Weights of a small CTC audio transcriber.
Model: 2.05M parameters, log mel input, arch quartznet, norm batchnorm, activation relu, depths [5, 5, 5], widths [192, 240, 288].
Training: adamw at rate 0.0033, batches of 256.
Data: trained on read English sentences (LibriTTS-R), 88.5 epochs.
Rows from block 12 of a small CTC audio transcriber, named by matrix and row number. Rows with one number belong to one channel. Each number is 500 + 50 x the weight over its row's rms, rounded and kept within 0 to 999. All counts start at 0. Numbers have three digits each.
After each channel's rows are labels from the 100 clips, of 14848, where the channel reaches its highest value: "loudest band" is the band of the loudest frequency at the time of the peak. Only what is clearly more common there than usual is listed. The data: read English sentences (LibriTTS-R). In brackets: how many of the 100.
# convs1: first pointwise conv (model.blocks.12.convs.1.weight, 288x288x1), inputs 0-143
# convs3: second pointwise conv (model.blocks.12.convs.3.weight, 288x288x1, transposed), outputs 0-143

convs1.76:576497530434429486450608460426564405511551508377451551516509555537447527506500506510575544467492441514487460539479491546555444453563501555527476556377522550520442504466491550555506568535486526487530539609536535419452475521468575625539442519481566499435468458472600436511523505452554520490481498527468543497367513450521512492548541445504473506616523511429405505528556494609555460556489537441536522553474432512515445474483560466569553
convs3.76:507418488503505498465456480407501547515551572493544345543533487453561539441585501559540532494493522539516530540632562524463529452542503522570479513525623581603482534535465533442562513519476463534462592549430556510524543505472486390465464535467395550524536400404468547436510442543576513503489525576517581600474456413485465505465550496523488429467507522524547513489546479456423414511432470500586420551404571499501415503519473433548541
loudest band: 4000 to 8000 Hz (56)

convs1.246:449525459540449522556467519437537498523465489509496491539493446465533484562571477476462478525468535459461482419453545437443495423458422539551594536433563462455618491586483542478548451519544536429530534528583519463519510467493500524502471482579389498514594676444517422520506518517535514547433543458502534530506555531447517545562414471474497466418418529477499572523526623543404492487477465549421496535464541547547512624453531507483452
convs3.246:500548475574537482500554462474572508525520490408488506557516514494446450501445491596499530521453501483571458478553446487557493592476394405500473478543453508550571535549579531468515474453561462442463583477461482525542433520493468499476460393542395589472461634469514526442512496485511478478471555546536506484578404502489511486411552431485473400525495530479604419511582515446551605522539459532447591459542438477468475510401490566507572
loudest band: 500 to 1000 Hz (26)

convs1.233:539508469587560521508546520513457479541492476582492423554435486503523441472468500448520506451424543395420540508449494425487391525464501467493560482497512495498570494539503560535515550480555492551566525489560457390521488527641444444571452507513527549493500422511480465442534456487520437495452461478503548592565550536559555462438467484514431490437362456444361579517550455571603472521527548498568562538502392470352515529525502569413534
convs3.233:590503493534442434491647382498434608513545511617456456532539503550619499543555623535472496502537534450548466520539483495509505437449518404505495481586452400531581482519482517429544453547483486530497457573516494598491470564589491435472354499514518525493480525555566552573518506498538501566604576508458482484419528444465566506450460388515476520538481502558448541499468473523626469451516438551581543512417447596508457396626534483404526
loudest band: 2000 to 4000 Hz (73)

convs1.208:521563541546493453401521505496586487500522549433450535447454419538539490515470452490466423596503540432473458572534459414408472503499453472392494494431468537583502517458491546491514539480570570512422480547604531514548482473460563519464494510580467539429530519552499530465506544521384481516467490516563578508507585464505491473465458469467510467553404521552513559521521488451563574426517441582436528400527524493505441450544534536471479
convs3.208:536531559459589547411517461607557560525494505521465450562556412441557526424510516492578545477531538444546543436567425561508505448467496476452504484441535465559612550521434504514464458489441529541575509502399500528507496502417506483534564429579436553572476394495485532520564482495494481536507438542510511571491575544445628525458449508525502355558513523546481519534477483477507513501494428475587540438456550466451528560480564525499532
loudest band: 250 to 500 Hz (41)

convs1.151:494503517439509559505459488490454551472575646579484484394506511554480490489531533458542528456523478491564546500628550535466490512529508438466591509442500470523493512451531477542530487569478514475452543470572545413457486518459464513507533478469496482494479529473512433481466535544523497419464467543546502483548534426452571502573476549517534526486433457420444578477498469477533540598448564535511467557442465455519453549578499538480462
convs3.151:518570465541502567447551528524603464509570560503466615476440451515467459553443558507395499551545474515456540434438542519449539464534507422456504492506531557428538440498524484540489416504583457500458518456520569485537518500456414465379473512521449522608480570458512472514435478423441411396505473538540510455477422517506553521399549494519515414493569595446632549530514535458484608507602452516440498510418406512533555513530502461506476
loudest band: 4000 to 8000 Hz (68)

convs1.170:456614487513510434465428485524468624523499590568482536533469515533507459502528412491564524578546438455413522492439504445500543448523602544464519567443451425532506577522511516499580445549441505543590601500433530472482472577490551533475550486498493536486536424520526414543566497480513493515477478447549477518441613432516513506478450551528515490535426463575473552578559439552446482451557548435544496632515565548511518560578548450497484
convs3.170:521437557585485489557468515489456515438431503514448397458597493551553511501615567569521458561463430565568455470485501475530486536555582540466505450591417459517523428539467511432480560534519574508515540482603469488473535506458489478361479579501505499510504488529489453493542406422510582511492495467505537450536479528467552494496478527443608555516521484501586492499474501454524506543411467449450486480542602431574446485548532499401463
loudest band: 500 to 1000 Hz (33)

convs1.161:493458407584606422409437591566530492489585544473509503466576431448568423559474524437411498470468490530484430496405431476580442476474528506519498511602500411426428529585527408466498493524499448443521507476483567432486538496421453556452435462493453465541516526537499567485545465512440458554454401438543505548476553483423485583436562460538410463468511574526438469463453532558479584457550402491513552500485600510506554515452502519443584
convs3.161:511439456496646541551463479540471515561463458502517536550517467387476511492444513546556526445461450511450486477509603550461457507468488500576452556504577504527486454502476473430550462552488459531526513497571419519525472518462538585503410567563555572499521518586496469447514551604587586546504444468542439547559442575463524468419444580509491516575483509534455484518434525524440475472512527470475526630547537532414492553489496490461504
loudest band: 250 to 500 Hz (31)

convs1.13:482540495523522535522436527471428547558474496519597432520553584428408508480508405421509469466472469474446444466447436523546419481537477463554584528588419538484508504563550488465503439487492507434457589510512488493511489569375538478508462493527539548467552539455588559450487518522489541609427522540442501454526493492594591460502472481493444558500433502535425546500467482515558473479450491528419574546469488490446513511462434611450496
convs3.13:452505629492415508490463529496530494501511495468440552512493502595617487520480547478484471543523486458571415524407519456530484420537456422527381522451536468539490502501419425523465494486529525501459591512576505533511447480455553514537370448486521548633494481437452510517451506543512529495479552527539452448519412462409521566483484487536502495493537497479607497598462525458446530414544466542549504465468494448444561545481490518485468
loudest band: 250 to 500 Hz (36)

convs1.118:468440432553584508456535503457417518536519514493494504373510512485511517489489430489483470417431447599456503575441417516609517482529578443458518567546526503500522547541454416449449475519610493529427562530497521453482519573436479570481442532525527438551464548586540558471571454458664523503546466544405555482484612594516494471409490467651488480465519514512504529468618574572463488589476562518552506456514492524526539524440480488415457
convs3.118:502504520475432472628514467505570479462510546541524558501448456561486480464528471524538461419467459522510558533468495502499580566508551459541608500430490576458513492452403467479577543545511456506470569538416488501488516532451409583533398442489492540512471487495494515606365485496393532479518415398567489417423505527517502534490510613491413508496419578456514431494508508491426498433525477422445436455539627574516537496504535537469563
loudest band: 250 to 500 Hz (36)

convs1.212:449463462534509619451505506419565525520518578481440500543451530437487527506549475529516490536552542521459423440586449517457399637485502437516458459523460481495602597503531563525556553536466546508409484571518570480545554429514457404547452527458465493519568513464462480495475438475569564489415530505534454540490502552508429523559443563555490375437527504448448576532508507490578495546570470474427551566494553521493519458504581607480492
convs3.212:499572521571492510586437438410548487550566559469550503520599512574440531525423516513467520546459553444541481519516453550510643560542535550507610474547494432462449488616403566438517465570513490504428368534454465468500513389474454513570535452532451506522493479516477489585435495479454540516472477509571520471533352388508482450412546486416436530458550485483542520574591521508494604529449482499496585514526557538527494507492542440463477
loudest band: 250 to 500 Hz (32)

convs1.72:498546483514544508591524492515486480634520508638391502481482615585432435549604447423463478477493415482510502560519516466486534478575470552477485480420476516437525481462466406504496559505548443525509482491465484454449395536584501465597489617515525469507531496491577557502518468468502510509478489531505578440494513481515560496431560459468448414506444492433602560446441446500512465459511505470501497488465498456452479524523445532411487
convs3.72:491578492526492500522547483498549507521419528426559457557521526518508484511507551456412464611535521414507493549450423487544503453467485315525482580491509520486493515427524466500450527493526438437526453420496614559495535549467526495519561459523495502584464497496496518472469533503477461607516535554509510589464493524573556470490491531500551448540482491501518480558526452514564511438592569528513533430511517480498560506450521603534571
loudest band: 4000 to 8000 Hz (26)

convs1.149:490559463544504460497528521445553474493449493566519496415535535560443480529440423580492540548526495520453491552506466465552530444484532523518568429474480476525514601543471443427548559602506545472442572482461445606517540514505485525567547491454443504484468474513547453562506450439530510578465478523471518499544445449462495437531520410521463457512476443461496473374563499546450482411486455468459391508525460442568494449495569484414482
convs3.149:541502554533545461504555477524589487474547529537480495426519526516470547429394484520490513474520490505512546494499521452529420592565430486549504463492504397554559509481526599527429458421522538508519512575434441483462539488506576519470451485523461506493491493471492548527538488544438507544478521514529409490463501521511489472519479449479576543468556446459423484512491550535524451461425443495561511531437549413377447503555483460522552
loudest band: 500 to 1000 Hz (27)

convs1.26:500472603483572503485620432505528440468555437443436396450438453513592441467554456434513484524451464505486483481508578453513437463385444403475539563461571505495415503457438586474467460502536504453469477540489461459364516494523560516493522491502506442509478460416502458502515462499585533406543533453570533447479628511476584458518625514470501425628526570467479574515438548585461452580455486454457461473442463486512417497431534448510585
convs3.26:477436585565518458535469463510503561528497417469522549589518529445506499439525501540541523455523524510481519450536480577403437607489455414487486575507468477493412635494489506541468512524516604452487539543580477559542581502514469387531496401449459524402417543546497523462504483511554445528475554492474511533516512536440499469621520545505454529520471491526453473472585518497543493476521582393483532507440537471481427463426446511503583
loudest band: 4000 to 8000 Hz (25)

convs1.89:509519508523504582504475516537537503545548529531492491515526509456492579463472549536514496381625531498520448530485468509502505567533607489503433572526600597349497487526492525498570505464491510474583586503528494481579394429473531482481586522492470468540559573561500478443536480419523473482524538577555499554458499499533446524528429507543482555516508547529485418505468462558429477588546446506485575464510430505604512532477459486517417
convs3.89:497445532544449559474474518542625536586505516457591486495498436489492510521544551516471498538448467596389456400514558493546557550490424487580478461480531414531543476499553460573499511587496485471454550540524575426551605554420493460539521423486556470455455532495499496495553494527479491443572517519466539604446547426528554564436460421507534397510484562559519437499363572555486555491535496522544451432494511433523540688476551522436475
loudest band: 250 to 500 Hz (55)

convs1.106:489507535480537549417482598461514458487478526504504533491506536442551427665472440509517528446550541519570580538479524492481458531415544501478466521619547438519470495440495507458380559356541566516499520497562603454433413460542412448484431521510411405549584466475493487463526500474505515509440460502427493507549492466481547469490511625479411485494496479621462506510513494550433498492429457465485481521387469437513511499571566465466555
convs3.106:531485521489523567473474533449556525480482539516508568495469489565484479581519498473439522511500545397539472481525567524558394514503516562388485552396471484472436463481497469510461503595553372483519526486526631382488495505514473554525460475435523430560496596454526550555450390470550502559434406473496477472537443436528543466499565503529569453400560482589474589497533495539498440612490523476597435436490428517559509470521505440477452
loudest band: 250 to 500 Hz (35)

convs1.160:535493385519501499540507492540535557464447575458486579535477526419499573462550492522482549571477466442555499538479455563512597570453510522419422526519487546405543457518608541531498464597458506520600556551458527476480570522444499586488463452470465428482553486541561505508383417532384561437457454544527542544495596486662472516438548417482498521421484481563407510511503531564452582511511556496596535520495552376507448546465554503504533
convs3.160:526437409481523523518440396382477609510487536532545550487492573503512427546462533524439555421457447441510431447541511509527544524475599511487560490473528498515365493492539556489471520535420476523515460502488437565515530442480521473531511466489479436566556509467548477520409492502505538508445386484507494544478491551508444483538563550553472527428512494506495600551536452446489561488507565464503506467506502522452552463514593438595374
loudest band: 250 to 500 Hz (45)

convs1.190:546513453475482441496445530514518633516434486423483524474493569555530503573517542411687497571468518514488583504455412532583484477507480464546533536421426584528507515426531531404490468445530459495494496573602543492482418417548459514534537518446471512552510515562532568524419500533512571565521521423522486526507541439423526521543568436529529529494468435524497506595497512514601417563577585456397537491504466456487441486487462488550484
convs3.190:428561463534439523520508466598477424539435495536572487568530507451566497539441496476439394467566524494530473514448478429523473498634525386426516473550449532471528591514587532482503510507484500479372555529538536497518492476488492507500523431473529485456524496538470499499542532527376552509484522534514457466549448462525499527588514475543480428527498505459564525481454456459513465433573450490496481475532502494462507431478448472557667
loudest band: 250 to 500 Hz (44)

convs1.213:496473560485567560518550491499473454538538383475491448553501560580546507472435531503391490508547570502576561470495486523555546509532420454513412524557540564402537498437557505509473549402509498470483543518434546494494442520503563544466485433442608482416464500403451486591468482573524509473521442511547451509508548539546489449446507406557532541460524514569455542471529543491432483506575502502459575496410478488439560555470486580560478
convs3.213:439443534509493451474442483507479555473534473467505502426443473533519501495483487495491513500399522502584526461607487602489476477511569509483555530488531433431527500481482474493512566459490461503462472445505448461508430523480423487415493544475547488428421567506417516595535591522483536514422568532509472589479553462574481442572550535537533525476511514507425522367544399575553537494481458376539504449513459515577497441459481557437485
loudest band: 250 to 500 Hz (53)

convs1.147:469439484485545487489494455523638502505473510372472557591408525494469540462559580594446512520448627521493434493437491542597517482459424520486516500499495465530508511427496594510420488483513472428414549513629487398496497505448525559513513616459457423439563437411494548567530518631441555524491504476500484515441519531567560543428497426566498484630484516530582522539547498483510505552597400511546474510491517496547414475433500423558492
convs3.147:523498523539456635506492455544565503519499454545446438508520546404564586533434460528604491598525478571560488461501553462548388535477446512400523401479450489555489542526549578473428575477411557486472512506505377558571569511514468526552368489457547540523575482488474490486624400438520441512557493498470486474407484512422523527571539474585628559466474441477470480455575517529540488545468538448480481475515535474543505550468541400534499
loudest band: 250 to 500 Hz (41)

convs1.5:588492529565546500466480569513582536495503467581470570595504459523583552489580516526479482481462553487450542436596481450546437467500493483491472372539457552566478424542467432548463512541472456438494434479452544487451485565490401416493505477492422537472542455442549407527507584571416587494529474489491350528533482495559473513536549535473389542409467494429547519509511565412596541612475460499543487420513512597570459544516476507533583
convs3.5:482515475485569552439465622505526532446465615488540486439554477532519446494474533537534516545521402459522480501419575419474532510458546579491464504438386489424563453530508412510490469502582436502569471489497419518643463547495409496518565545485510540521572456591543496451516503485434502530526501514504530399584507560568593491541561527441435529541558475549562462509484444499490444530539474412477493424548435562437495422462556486563506
loudest band: 250 to 500 Hz (38)

convs1.275:498538615590567516557479468496572494575470520471496492456497430436468527465476416544531471498550516468523505476540456413520428465524588584518505383523463565526610483576390489475618491553432590549484481535394548524565524634462455535513470479524478523515453464524402502487496489471540569494497408494473524487456554512501472446459460551553675474517434485403448552479505499479516553535452541501451493456450519564540501461467447433487478
convs3.275:423554470497446495553431418486564569453392474497568517573482454431506550489517522575547524462523497541421567496541493481525415546521542453420585475491462452523541432540486440425431575446550568564440456543495433420393554586555621559490439476469561420524544458527421526482513436535579511450486504483424512618524450484478566571556396460481427519451467490562447474548449466525506423524536444493466468541485537560526539552466542426483546
loudest band: 500 to 1000 Hz (25)

convs1.239:563557548506559518455501436492447347486432508512504510415577498494420506543515488522503535482458491447399596533476521462499509470427482494570447495456452488427566480473539597436570404488525496594502366493554440499491506580546533489428451487513473463523498555545557533527476553487561513447490528569548537524596530475552482581542464541497484476474537487541459485441421501520546494426445593379450458513459571532492581411547488493455502
convs3.239:483432512518522420471483497489581399455538475502501448541471432482547616418556561503467516406516466375434546489469471469409551469583490517503469442441611525525465468468424521456571551555488401538428502592578477487392441509513444414557500402610566506454506534486508492543528505535483444497485492464530466461525469514526615533502610561463515431473471462540511510545558601434504497396548423513587571484533409480465480511539424441526505
loudest band: 4000 to 8000 Hz (45)

convs1.40:518465382517525596497488579406449457437533535500602540465490362505487453503520502476490431509523432523460526542429517542528533483536525423494441453470569481475508503450565519504617485572442504500506501483444593445453462537572410478580437503554464523488493383499581478502504546459480432474466495602544450495567501538494592468508498535489485431495491476467601484602593548513501595491465553395467516498630511498470649542464545482375454
convs3.40:421458563548505517469582432541526420558474448508529465561520493502439452520491593489559463550480508508481511528567557443602529520425490507505425531408532524529421541469504489424401526434502572522506386557531550472453543434522548451483455507409497450479492511498457528427562538565461454510402495561447450464621528487464500577467464485547505463528483473594508577481453544520515459358533504525484553569491488513494517538537486549440494
loudest band: 2000 to 4000 Hz (27)

convs1.247:446478540553518458487551528447501384475547559479540509554582577516576433439461420433509480501507547449520470479546441569526450488451486512411507550476538460533516555504504433578512487452486484494536484601479458458469522557549512520502528467470540538381487549542496483483510438464534563550583516480464470465485559587544477525582543419491536528574475446497477452605570451582586511630553491556567410424486423437505568428500521466543462
convs3.247:455514537481551499542483498465477473501484515499584494508510476566574492461563551490485463547527553541449477517375437512500443512437396384524500524490478571520397557581535509553436510533550520501582500512483453417563486471512569493500533542476464514515516497520511476501503568491472513502535557490604469466596478422518509655460465576521506534568532468419513548475461462602509546494537544591581552479551434477570483442496511445453485
loudest band: 4000 to 8000 Hz (30)

convs1.240:499594478595554507556517499505499535600430566367496548450593507468497474490556454482568497490523494553516529447487580462474481446541582548473437489509427565514551502474482487568513507542502505459510472500474503398475561431497448462478557433486435583440483428453383507566455555496521428433462489483508508477448444553453477500364391501566492515588512612490490516468494540489528511442472539496520535516549486512498469429530533518523456
convs3.240:456539540491483471520505535433537614464551505555505480444592380539484501544504553546515411476484467423473467445481589537531554503570555503576597578555443451476581542518463482465550509548564629414539419399434545518456438486587504524511507449492431510489456458481524439445483521538421571517405505500616440473513480506486552428434538567491473486609503517554447535519514397444504514453473473467514439507531503447492514565475561464534547
loudest band: 500 to 1000 Hz (51)

convs1.99:504623530545482518433570444566540569472559555479478622492494518421514561522453557604491528521508572550446499541531508523450457413483501429411585572456447444537592508480513462509485541485475481385461449519495552389486467460523469512576463555503586592486427418496456571565545424510444532477495497431470519446431526457452442527502520437553432544497376471511511523544552410552516478491503518549512550528424464475505558495525550455538487
convs3.99:456544450491505533513500428528502498537491456494513432569512546543448465489458532474416496446573544489509419504489497474597502502511529519596439463556512466449421626533503412482469507542479486545452543479558570472491390465546518513563519434423538511492539496553398584484466607543467424525529565564469558505588484527395529469483387496586504481504450505425490356523424491535429467494535487535484563469525597515502523551582416409455405
loudest band: 250 to 500 Hz (74)

convs1.126:382532432451502482461421554397414323510546546477456452569458397516494516470508439492502571458555475391439589365528507486499413569489484531453465527441544397424520561419447451508459502513470474573542537445458498506535582471564482504438546554564479470450516529540395598457622535481444484548499456504467513465439505571471496514496576442518448494497456449443375549526482564564553524471455457523549504428525477499394552470416493504498536
convs3.126:510477476510456501468520463482568385523491515435525584550481476408439472548494480510443556484478451480460610648483387415517542423485555450433532447464519472409556490522484469524524480521519505468579542494516530472432494534443476477547491511558560474454570540583468490486547561453519454437529554552442556443500506458504514502469529413573558549571441434483555448516420503489510452543470478544563593517521487442620490536510485519429591
loudest band: 2000 to 4000 Hz (31)

convs1.6:491540503520593456491487539465491494452450501472507443553532483516528586561501518455413485483508562435444506471471464425459504452541461560452486550533465508487467497517395486534496522527537515555472554556507438576435543548458423527516479486600552569596482443519629459557436434481534418514599491547471501469493464575531575514476516513515501449552412341380519555466461517465542498442599474400616497455437465415522424504536405450510438
convs3.6:489528490540572396500585475565475554601589491443543531444482509534424456500436508524483559459472472449399438548536428511372429495538471554566481547467489387547459435542462519506524489475456517468534485513427463499495395540515516521460563481458447539517408480497404590473519484487504525595533465540533451548517558503483505480516576464433507610423572553525531569380531478478464497576466486514509559596505476385532457560445567400499531
loudest band: 1000 to 2000 Hz (31); 500 to 1000 Hz (26)

convs1.284:573486411528463493509460431452487529496493522539419464442487478536445595562506492526506593541537387429530489472437466541520556475562455523563422513565482432514361551508520520516459506422446490542479555462523517475507526451497478435440591514435594492495462536579560548447494406470534491400411478476530508396434466471592434511487483570556498491566458543461516407554547466471520499409584418453466482662465492455469471505491501531456479
convs3.284:520593443608455498563482578502523572484559487523511524543417511478579480466547497525548554497483419499584491443549551586461499459504597511449413575495460517466406531330428540473533543500495455487547547469520500470540491462496507562450538618589440472454482501506588508409436479497509577536495514449497500584543485516511535533483465459549431508531525541454464488510496541481502438426473598536470459519614452535541530479484501472543412
loudest band: 500 to 1000 Hz (25)

convs1.68:487443409485447497442435453405522532557470528467529481557392526437567548593515494518500510500467508486428476491520505631467504442470484478462531549545528489519538488507449481430425504431504424450408520588538517491553419486517530447518526463437502503452466589467476474550500425472432490515524503462492526625444450485527532502503448452483582492486429555497459415537420476482554431527435595507491416610562419436530554470449435470491533
convs3.68:557433453530581511451542467388521537439569493465412479518585522559621445519407604548489537568482469452432438409476474570504558446459467476550460609589515491518539491519580464466472568517500575458661400468471424472531445480554525455497531517507517474424438504445442493406476456421430453562527465469563480474502539520492463459442506506457442474533515530491452550542528639462470497484612450441518497547515424509591487553442589495566470
loudest band: 500 to 1000 Hz (31)

convs1.172:606497478455428518584507498600517527530492460492400511452517553467474478447429563468558445441513536439587491574436452573569502480502581444529510327515445469591555417525568446516442576451480506389501489537551575526538438498538512452467573491550540581579460544579504525445492500500499412426525485458493544534588505480493539518505458475431470481503495371518411539449501486531522492465557347459411483510468506462513555458506475510544422
convs3.172:496586501488436443507566460515521529537540511496504590558424516567525483521515513565543481451489406550574430531487497598561545425500489505511473573541537486597468456545516467504472472467478456616464524570499571452500437510513447528498471514543447533493504481401509554587549545606620496568537447534482470443596451506538443416463600528520506537522520535472506558491498534379491558458610508508503392466532500500536523550524473506486469
loudest band: 250 to 500 Hz (41)