config = dict(
    arch='quartznet',
    n_mels=40,
    input='log_mel',
    spec_augment=False,
    norm='batchnorm',
    activation='relu',
    stem='single',
    init='torch_default',
    residual_init='zero_last',
    lr=0.0033,
    beta2=0.95,
    lr_schedule='linear',
)
Rows from block 10, named by matrix and row number. Rows with one number belong to one channel. Each number is 500 + 40 x the weight over its row's rms, rounded and kept within 0 to 999. All counts start at 0. Numbers have three digits each. After the name is the row's rms in percent of the matrix's.
# convs1: first pointwise conv (model.blocks.10.convs.1.weight, 288x240x1), inputs 200-239
# convs3: second pointwise conv (model.blocks.10.convs.3.weight, 288x288x1, transposed), outputs 210-251
convs1.86 101:474504518450513468569541510587553441453497526465556466561567499478459423418528497543453539476458560471482526545534445548
convs3.86 101:449537502501496540488545510541487528531530437567480443458434510530553525487542553481485506536464475462517412504496555483509520
convs1.87 101:455496477493525481475542475510518518514513459496503499541492526536474524477537562506485491515537519561430548547557469510
convs3.87 101:434529468472487505505443493428510464459452580515456464581508496520482406478441466499574518535466416487538432460476500520500426
convs1.88 102:472492507534410557544482448521536570548523524563554496429395430527467486451534494510475456515509480482470446498526494458
convs3.88 100:468479463451447516515483512431505536442438523590431440553451467526475498514504552589454503499429535518466520446438469500505478
convs1.89 100:557448458508403508495466472535579440414476535431515491479520553474561501471478509497530543460427558499490496484492505499
convs3.89 096:484471538501438567419484538578554524533450448486523424492484533512502539454487519537539537467579470508532485490496514484538524
convs1.90 099:425438537472525514482523538489446492525522519485465551507516504527493523436583519519474512500497484523481516497449462485
convs3.90 102:497472487513549443439480442460526524454538472494484459556555449511521528552515501531504430443498493524477497510478517465505526
convs1.91 100:465516516508564555459546506471479475520486454497596559519530495465465446464483455480426469466505463511472502439474467530
convs3.91 098:519455507555446520531527490481490470598415456513584494536438492444443525477454464474542450520583520516482522557494439492543449
convs1.92 100:455533479479497566430477473526467547474494512462508523490495518450509461510393526540488469464503462429487532462460501515
convs3.92 101:531537535525453587456356438480431501489468467561486491499504526439579461522529497501364565549439577608489504493513510492500525
convs1.93 099:505509502485485527539532473486551575511644471427455550492510459458498489538433512483458465487558522481501510493429486470
convs3.93 097:465501490410516519477464551508551479490499472511542515522552503536443449498487540409515539510496494459537563494510469377481469
convs1.94 099:505488495429500501541559491568572484548445533505519517514405512523508466476551490489488557527542447553460408459482454488
convs3.94 097:479528462579520448534395464527458496500619462573466481506475504447507470503490482504507446506468517532489492477529476405512511
convs1.95 099:450562466542581529474556551460540520545491498553521511559518467505441520479530506541548381541547419501553470518491481586
convs3.95 098:548551561523561444530559544500515508496508452517506457430437499537521432502659517436452469450501388523492363477511507487432479
convs1.96 098:494570502516429509476491486484529477494491528400504407525497395473542460512508574503570504492533523527539566460484489517
convs3.96 099:552516492569495505454531396490495449501504509497487551512501465468475490503474430442469450463563426534504457573533514496447507
convs1.97 099:525505508529509537519503470464532472542541498499514516464570488481522483483494531452480462513535404497485500517490543562
convs3.97 103:440544478525505570499492514516587522549454458531464485486601503523503446564492481508409503523528457525575446509528492423474524
convs1.98 099:549568508484453465461464521511566473487482438470398570517579557449457435538553554461557469527497521481535560540449457484
convs3.98 099:473579459495473457507450542533519568490503470466487542421489486438466551534515457495447498509486463478473512539500494514509449
convs1.99 101:434523547483513502525433560521571573460475425501470565488477484543504554441535522513528418495527428457522546481593469521
convs3.99 100:533484509523506502533468442514476528550484503481506524510457441489508525443476480541456499590507504499491495459496501456530479
convs1.100 102:517504471504454512423456500457509592482514521430503473479494541463551492550536440479475465510495509474496523600476492524
convs3.100 098:461427499494528574601563532468496558449508504521556513524554481474500532421553573411513497484440500507509471448453558457488512
convs1.101 098:423518551487552453502429562501522496497544513472500503504487528480518506503503444525434598504484560463524516481461517479
convs3.101 101:574482520434513499499535457531490537444487470572516500506561461525551540436456519435537513483500498441458482459545592503493523
convs1.102 100:457451516590581477529484538475477435456447518493386446580438482550563515518548521548493402513551488533530510394486443486
convs3.102 102:473530549460530568520511465516481540497500491521496531476478485461481501446416539528481596543508493514531488431482514491490482
convs1.103 098:437493503515560548523532532471522462520439501457434481448479505590479411493453524581514532472483551443457574471502489513
convs3.103 103:497494466523541440519464484559461460534534480498504488456484496500476512525505455448467444453568461548484477463498516452500514
convs1.104 101:508441419466560430578423544488516504533454523466493489496478500472471442517507488499464527550531437520583527570494481552
convs3.104 101:453518463520470651462471542476440444531520547470566473514478512480469515533488463464483516506480442479522509498432433502508507
convs1.105 099:512492579566464459447527521488549509526540433449486535390484486480558487486493541488525441451482456463507486545539531617
convs3.105 102:466502456501512500537499504500517491487484535488508515453468459554427501522528457446544466520562538449479488508501553514536499
convs1.106 097:443504525532498493458476529500447443548470523445499478541545581480516484491444439493542498541493471553532566535464527483
convs3.106 098:503429513549453487453523465485526548473502498489559493472493522487459485510385446423480476528453538550486510482527512465493497
convs1.107 097:451600433560491478492472523505532504460558468508454483541563473523410493492499468477490511527559550463485457572495403444
convs3.107 098:488497598492567464485493475534444469527600444521501476511463565448540514512491522515413498525486601425510486526520471508483582
convs1.108 096:509503494485504466519534514524459489494462503516463521506447509477562536552475491532473519448496516483519495483502543539
convs3.108 104:507453528469478527563534537514523601528577556470437519489473472562528482511508522494417449362477484516520455503512479486473464
convs1.109 100:506562491526517459572458520489553509492460430516488577548553507517504486511499511510468484484487480521491451513518532519
convs3.109 100:518537550560534561443531585415540499525523565516509482560399577464482437520523471580543543555489524556553542473522524447516529
convs1.110 097:513536473527507495543557493520487453467490460444461465427467541539582453529476475464585485557589537511515489564508452527
convs3.110 098:505473584562497395503502497563529401475516455545465535510487503489510466468517486505452575543514522469559485471508473571538476
convs1.111 100:475450486466510484533549559542529480540448465491464499528558506465477510446412490455536526503440496456545507480549509511
convs3.111 099:558517534446492499586464507508552547480466458579515557463461484505492485491465505455545574469516541578448521511500490549516491
convs1.112 103:520499499530500606465470465459470534590483519477494569446383500475507531393442433586489519500602493422516486474487481537
convs3.112 097:504493472456483460531461458464476425501561453517561497515504538537500488471521580520498547511504603516476529468476437555499457
convs1.113 101:513452495522519476529511531553540509475508527527499505589489471531502520527488444490544458528516501536520516562505467535
convs3.113 098:510523539554423451420556436501477567506556530467473508488561540482483550430460474530470465510544555587472481481534514582563482
convs1.114 100:476486507407484539449420475497456479565527492505503537479497485506439470511535498518492488425491546503521590474482407496
convs3.114 100:406445486418431426414496553506512582525496503517447450501491429533489492575516473449499432546457484499510526525457523510506489
convs1.115 098:461461399575512520464443562483535450523474442518493492528444483458426529466487521469447467588468456528434478519496606538
convs3.115 102:447547491464523572540511505476502494560490518529498510486527500508553530547528506422494415512491506499516434462526516512514525